Weights of a small image diffusion model.
Model: 4.41M parameters, 32-pixel images, arch unet, norm groupnorm, widths [64, 64, 128, 256].
Training: muon at rate 0.0086, 17500 steps, batches of 384.
Data: trained on telescope images of galaxies (Galaxy Zoo DECaLS), 88335 training examples.
Rows from block 4 of a small image diffusion model, named by matrix and row number. Rows with one number belong to one channel. Each number is 128 + 24 x the weight over its row's rms, rounded and kept within 0 to 255. All counts start at 0. Numbers have three digits each.
Before each channel's rows are labels from the 100 images, of 14848 (inputs lightly noised), where the channel reaches its highest value: "peak at" is the part of the image that holds the peak. Only what is clearly more common there than usual is listed. The data: telescope images of galaxies (Galaxy Zoo DECaLS).
# convs0: first 3x3 conv (model.mid.1.convs.0.weight, 256x256x3x3, each kernel summed), inputs 0-127
# convs1: second 3x3 conv (model.mid.1.convs.1.weight, 256x256x3x3, transposed, each kernel summed), outputs 0-127

peak at: centre
convs0.71:141158155150070163142145126105171132150154121110125136116114134053133165151185141114109136100109154130132120108129149100136134111132151070149089096125142103154105174112112119138126107132126096155127125096119117116126096148122155142113135135129127093144176135094138115129122152105166152102108155159135152094064151122137125138129114128092116118165119126117163109128137104109129120162097
convs1.71:158138136135163100089158176126134113115126136132150172124144128151158126112140096119124129160156157136138116141125063145121133122116115144127133130108121134109139121162098140122134140101116151084154116146154127165153075114185126110148161089138105169098126105146145113155142112134107161170113179134133151114155154139078122097119123128154106113111069104153151094113131131118107114142138

peak at: bottom centre; middle right
convs0.201:127124086150085111114145086107151130117178082125120096117121127115124104116119139147113125116117181109132144096176151092135138123112116120145112111126153161127119127163141124072161134127109144147128087121140097122116084144132113179137155131132135189115120089132147159122126104147082164144133135136123146113148141132143145153150119123139118063126151135128169114169157122157119131121146
convs1.201:130159131110115125157074153143143130134123169109148115142164161131137102147165139081114103114134096112083096131113134141091144115100159121123140152116134121127127124114129142132117153110117136119154137155131134147179150130158131111168063141160100124138164209115119155115152168133174144084112122117126160120146171127142128127146108171133117154090115153117139092139107066114125098089091

peak at: centre; bottom centre
convs0.154:135133116135126177135119110111097135120158090127156148137114120115093129137126091100138129124109130089090161119078181132121115144127156083108139158145102096174154155093132111131112144142109126136097156116127155139073152119099104108148121137129157136133172146110118151141135137131105146124052136124131093124136104166130111136122161119138150123131153122131111146135096133107121112103153
convs1.154:076118168116113101081193156118133133160138144119162093111132158122102132146121085080128113143101135117077135154138134111114093120139130164132152187161131160094109176145130158136147175116121148105146107153137097147128111100102131131119078185147076147129151142150144108168080100098171147163139107084113159127143119151087116152144131124174076147135122110118135138121156122094132135114120

peak at: centre
convs0.242:114164138077131127106134199148133144152145124116143102085143123096128201142114160134114172132140127108114117155181133107127135114159126121175112086109114105124115128115121082130117102099134160123108082144130172116121090144141094137092113112150134142144125096090108149135138092142133116136117091139100151162130114152085165149137112099140131059159109158131165157116145159128118130136121
convs1.242:171127123102131099131096083122136110125169113148133133177163159116123116091131103134102101130130125117132123090114149083130146126109122102106125113161154129136150131141134106088146111174140154135106153166112129146140128126122115135167187113172121119167111129171167168129163157082104155128126123124135127134123185112113132115145140135102117132139107115134119143085169103160105125142135

peak at: bottom centre
convs0.186:134143119146131135140131144051124133150119134097111151119146139098152080126098147125097095143155095127146134130118122115099115109134164125107121158071098126136142157152134129124126127121132132108124123129123138186097156137179132154157164139092156151132169092138153123148147133177054134161137124099117152129103129136145146142127127115122147113133163126130132105147146097150107125166138
convs1.186:121169119079118121095128151129141113103142086136143121153160161126169186156189114114120175130112158178147129131112156143149118146128069158135081160121152125136089094152117112142133099113132150128161153155141107094138107095084124142155080155124124104132133161104141105109159144086151126115097141152158121089102155081144119133125144146137119134141122135106137106134099144144141067120108

peak at: centre
convs0.15:110126195130143132159110096105085122114137167124132099164091100195135144109148160135140152147145150094114125124104144130154108098139137133130117097109139112119102115117134182088129129140155123125163147115138153117107131139148129120106113153094082179104105129124110097136126123153131099098129142169110111121147129179135157151136126115118127144088113106144114130125109100102145162142157
convs1.15:152090119162097113148154137130142147149066099093137168118198100117099150135133148137166118170147137125081145157122150124152086119155092165135114113130133104155142148125144097190120126115132143148094142147122088098166122137128144114167157143142115116152122126126157156103138120128107113150113145166089176130119134123122149092115137116145092104073173163126119089126154161167180156100166

peak at: centre
convs0.94:104137101159146100144158123117129170053102185128154108125122137168121140136125150126116102130116129040115146113125155153120068114115137130125131182130162147130157129133148134116124104078116131103165165124141104135125158102146146115133151160160075134149135128091091135164143150127121139129127122151128140108133087150150139143149133146106077111080133147166154096126156087100119112132182
convs1.94:141080104128157142116114076161120138148109129141083124090127091090110145167152099134133108184123145192110104131141085082139088134159104162126105082125127122136083098141153094155144137101112126136141140138133161128165094106112099056160117130087128121088135125139143134100148122107130166173142139139132128146098119129146122128092138149132113131146165092097095145128144169113129156091138

peak at: middle right
convs0.190:099037172122144108089165120157159116133138117190119155152153129097126157192131122132115151137073118153156134108121116128143105122140096112096138132172138111143108124127132114112152105111130132092119159064137145141098092139123116115109117129102176134102156066184123090099164162098165151102118151151097105148111118115137130124130129164129133134155098147106168175110109099159142135135117
convs1.190:137131090107100115146123137096103165144116092130161089133093131097127138095159134133100088114105120101180131094113177158114168143128121143133161152135105150120122110086142132092098165118091129112123113133124162128122139116131133115110096115143070122169138119117115141070148137200086047134169116105142125101127140134120145181134101147170147129126128131117082119131110105117118133143150

peak at: centre
convs0.142:048116086155139122145109137147108145194118140138116131124131123130154153094144141172150127111132099115169121151119107147153093166139132127129123102118087106103138084151100189184110158128109081130140135169150117118172120126130106128109141144118110111128126145130135141118133134080194154139128116111116199169149133140104119106133132123126112129142111149128149104151119125089111145135123
convs1.142:139154157129132156142126095114122167095118154128178106167126096164160097165122151135124179156114088136108146108070127126127126130134118123170086156153144119090060142108138117085145114143137148130145120137124124148124128122139142135146085133109128107131142138118124096166141126130175155140115131122130118141144139118107131143085132148090153161120111076091121082121108151157130132112110