Weights of a small image diffusion model.
Model: 4.41M parameters, 32-pixel images, arch unet, activation relu, widths [64, 64, 128, 256].
Training: muon at rate 0.0086, 17500 steps.
Data: trained on telescope images of galaxies (Galaxy Zoo DECaLS), 88335 training examples, 76.1 epochs.
Rows from block 5 of a small image diffusion model, named by matrix and row number. Each number is 500 + 40 x the weight over its row's rms, rounded and kept within 0 to 999. All counts start at 0. Numbers have three digits each.
After each channel's rows are labels from the 100 images, of 14848 (inputs lightly noised), where the channel reaches its highest value: "responds to" is what is common among them. Only what is clearly more common there than usual is listed. The data: telescope images of galaxies (Galaxy Zoo DECaLS). In brackets: how many of the 100, against the usual share in percent.
# convs0: first 3x3 conv (model.decb.0.0.convs.0.weight, 128x256x3x3, each kernel summed), inputs 128-255

convs0.42:532476502449545464495434537505529515507494499493510497456487454456440446471476479468503465498482510439510488476480452491504456569482526495487483438469533499501532512466507571533406464556490473479452494425486511486525452526476477512547458484464491491483481494503438476498462508504547431470549505489576484530493459560509465429505535512533487521516537472520470541510508502475450497509470
responds to: shape: featured or disk (77 vs 30.5); edge-on disk: no (76 vs 24.7); spiral arms: yes (65 vs 18.8)

convs0.24:462418458541451526467535531577524539492511532526510531527547512536465522487544498507505476511488520564460505460505462507461473506465480548458483476534517479525517491519553474491499440505516472450465588543525512499444499505467606475467454466555541499485486471517512472508499523553521502472482491521522467520457505493474478492499529518525523560470553510532509498509510545564504485507450
responds to: shape: featured or disk (73 vs 30.5); edge-on disk: yes (45 vs 5.2)

convs0.53:501478474524485528485509450519579470590512501531474466468559477564441463556544519499482500514513533506483489524489520546491551429487509513449450501436517629461496492499533495496507481536545556475540570589450440458493484495497534417477517461487508512497441453559438488491492475560484458508460504523498480459498459517517533575457415461529445513502467559523487501550513446472496552548470
responds to: edge-on disk: yes (33 vs 5.2); roundness: cigar-shaped (27 vs 8.1)

convs0.39:478546460520545390455576481487492549467491513429544488466502510453471523423470500414483497493509546493556572450509504504456465496504561479608519448575483515519496447479498483426561542506479541466529539530477512423468534507492521524505441495460511494491539501544498499498508483503476523456482472570596524547502539457519554485548567536575544545538509522526528474455500436575483461465481
responds to: roundness: cigar-shaped (44 vs 8.1)

convs0.106:483448499448487384527481512533415495471458480490454528529456536520448444440504466514471449477512490539496545447431481449465486453567517505530513542538494577510461555464488496491476507496484536471531557594473536504478408523533480442518492460479473477441492489479501487487500527471533502473563533488559466553525479468486541516521582509491487507502518511502469497529476458513530522504522
responds to: edge-on disk: yes (32 vs 5.2); roundness: cigar-shaped (31 vs 8.1)

convs0.88:436496511524466539522485428547488475488489606522510468556566532423457457490485442476458520493405488456447497580521525500565525537483530521465462456484510525470497513484493582444456494492480496505468499525518468506515437473480454447496491531492506428485541500492521459548471532463532444436458475496527481513550490511517434533503522506519487509571536553475538486463531480532536434504433
responds to: shape: featured or disk (63 vs 30.5); edge-on disk: no (55 vs 24.7)

convs0.65:497453508523487510478492520486546526525477491494507508465518496499449596549526453499462513506519514527457511510435520497430512476451448451529483483515486519507463548492558453486646445512482510439485559497487496505509494561520497507492471477563439506492504470539505470470478486533448499478497502490540501488491478538521427460498515519578498462495416502558567481518460479541497483521511
responds to: edge-on disk: yes (32 vs 5.2); roundness: cigar-shaped (29 vs 8.1)

convs0.64:517539533525501471553441528471464524522603503452460431505476453479477513441557587490477556514532551514488508462472521505486524456524464465502518439472480466484504471489462437462476585554480608591525517545512536463517489504506438522515515530503565471508521515378601489474447525509511525551453495476468461483453480486458510534523463456485433498557493476499522486440543476540487458510558
responds to: roundness: cigar-shaped (35 vs 8.1)

convs0.122:406567491446541484504519475555588510494503593435470545500539517501489503481412467460422393490494559549465527503424458479468431516469471530528549495494488584512477490435438515480409553471474616442525507526491508483498458477539479512528558463431478519499493588494461455482482465532448477444477536497543486510606477487551485514565512513499532472532520549520553485567473500536582513477546
responds to: roundness: cigar-shaped (38 vs 8.1)

convs0.40:481557435535531502579505470496449523508430494546521487495559488495482522549464450429500489464501503491460510472450521444486412476495476497492545465498559528479535508507551494513415505456471456520511462516501487457504520472523621430511486529513512528485545479507573435551516508431492487478484530502479453533487482508506491434586519515539548474481463503502513497505502508505550510476524
responds to: roundness: cigar-shaped (41 vs 8.1)

convs0.16:475480538445494490507502533514544513503537478491489522521448429503533494413490559519474599498464466489511509469480480482505463520517467506447487475532462441523450520541500533497469502523497564517493480492483552552528467500452537434494470494465536529528567452503428494527534498487533486496477462499448473490465509485484503595541486459494496549507539544522481486523493490538504567465477
responds to: edge-on disk: yes (30 vs 5.2); roundness: cigar-shaped (30 vs 8.1)

convs0.18:500487464547455467505483579469442494548485390441444547500526435475477405504542459535531546475518556501548499485426487468474534575546462447484523483511498410462506508516505581493510465532500427552569535471532563523482515534532476516525522476524526457478343496534533481490469532535521499542639399531510527460544480552473465465541527489477508571488528454507474558347527540518531440528396
responds to: shape: featured or disk (73 vs 30.5); edge-on disk: no (67 vs 24.7); spiral arms: yes (59 vs 18.8)

convs0.20:437457423517451441519482490484468472505399485527482563498541484487510440498543434489495478506506550567407549507482440499524425473485450546493523469507511386472441569504529563498576462516451487446579569533456531484582546584526491397522461519553493509426513519559533556472493564561513549484436422492494457432549466544516499477470575529513514595503500489475472463470477469466479473485448
responds to: shape: featured or disk (62 vs 30.5); edge-on disk: no (58 vs 24.7); spiral arms: yes (47 vs 18.8)

convs0.3:512561514484502469470475514456467449503435401564534482441507484510438552504484506459459512507501409497544556527514536453530506492519470498474570451508538462554501562501561535501512502483476592471464639445541545500512482485506520487608531499466486472484396593461467570523446425525485600533405509517430520481447488487488500487471432581496558522421522550497388487559536450501425495467479
responds to: edge-on disk: yes (33 vs 5.2)

convs0.49:534541546554476482549502415470446416555501571414527491529516451533494487537496591574524573534503476447453536503442564576514492524483501483474543505479491489482490488455513523521439433480456516553505518478556470450574494513497459501442538503525501502505494485442513490554554492495480536507474446449458514468439530460543513455553421418558493535643486495573551468533510443517462457504511
responds to: shape: featured or disk (75 vs 30.5); edge-on disk: no (74 vs 24.7); spiral arms: yes (71 vs 18.8)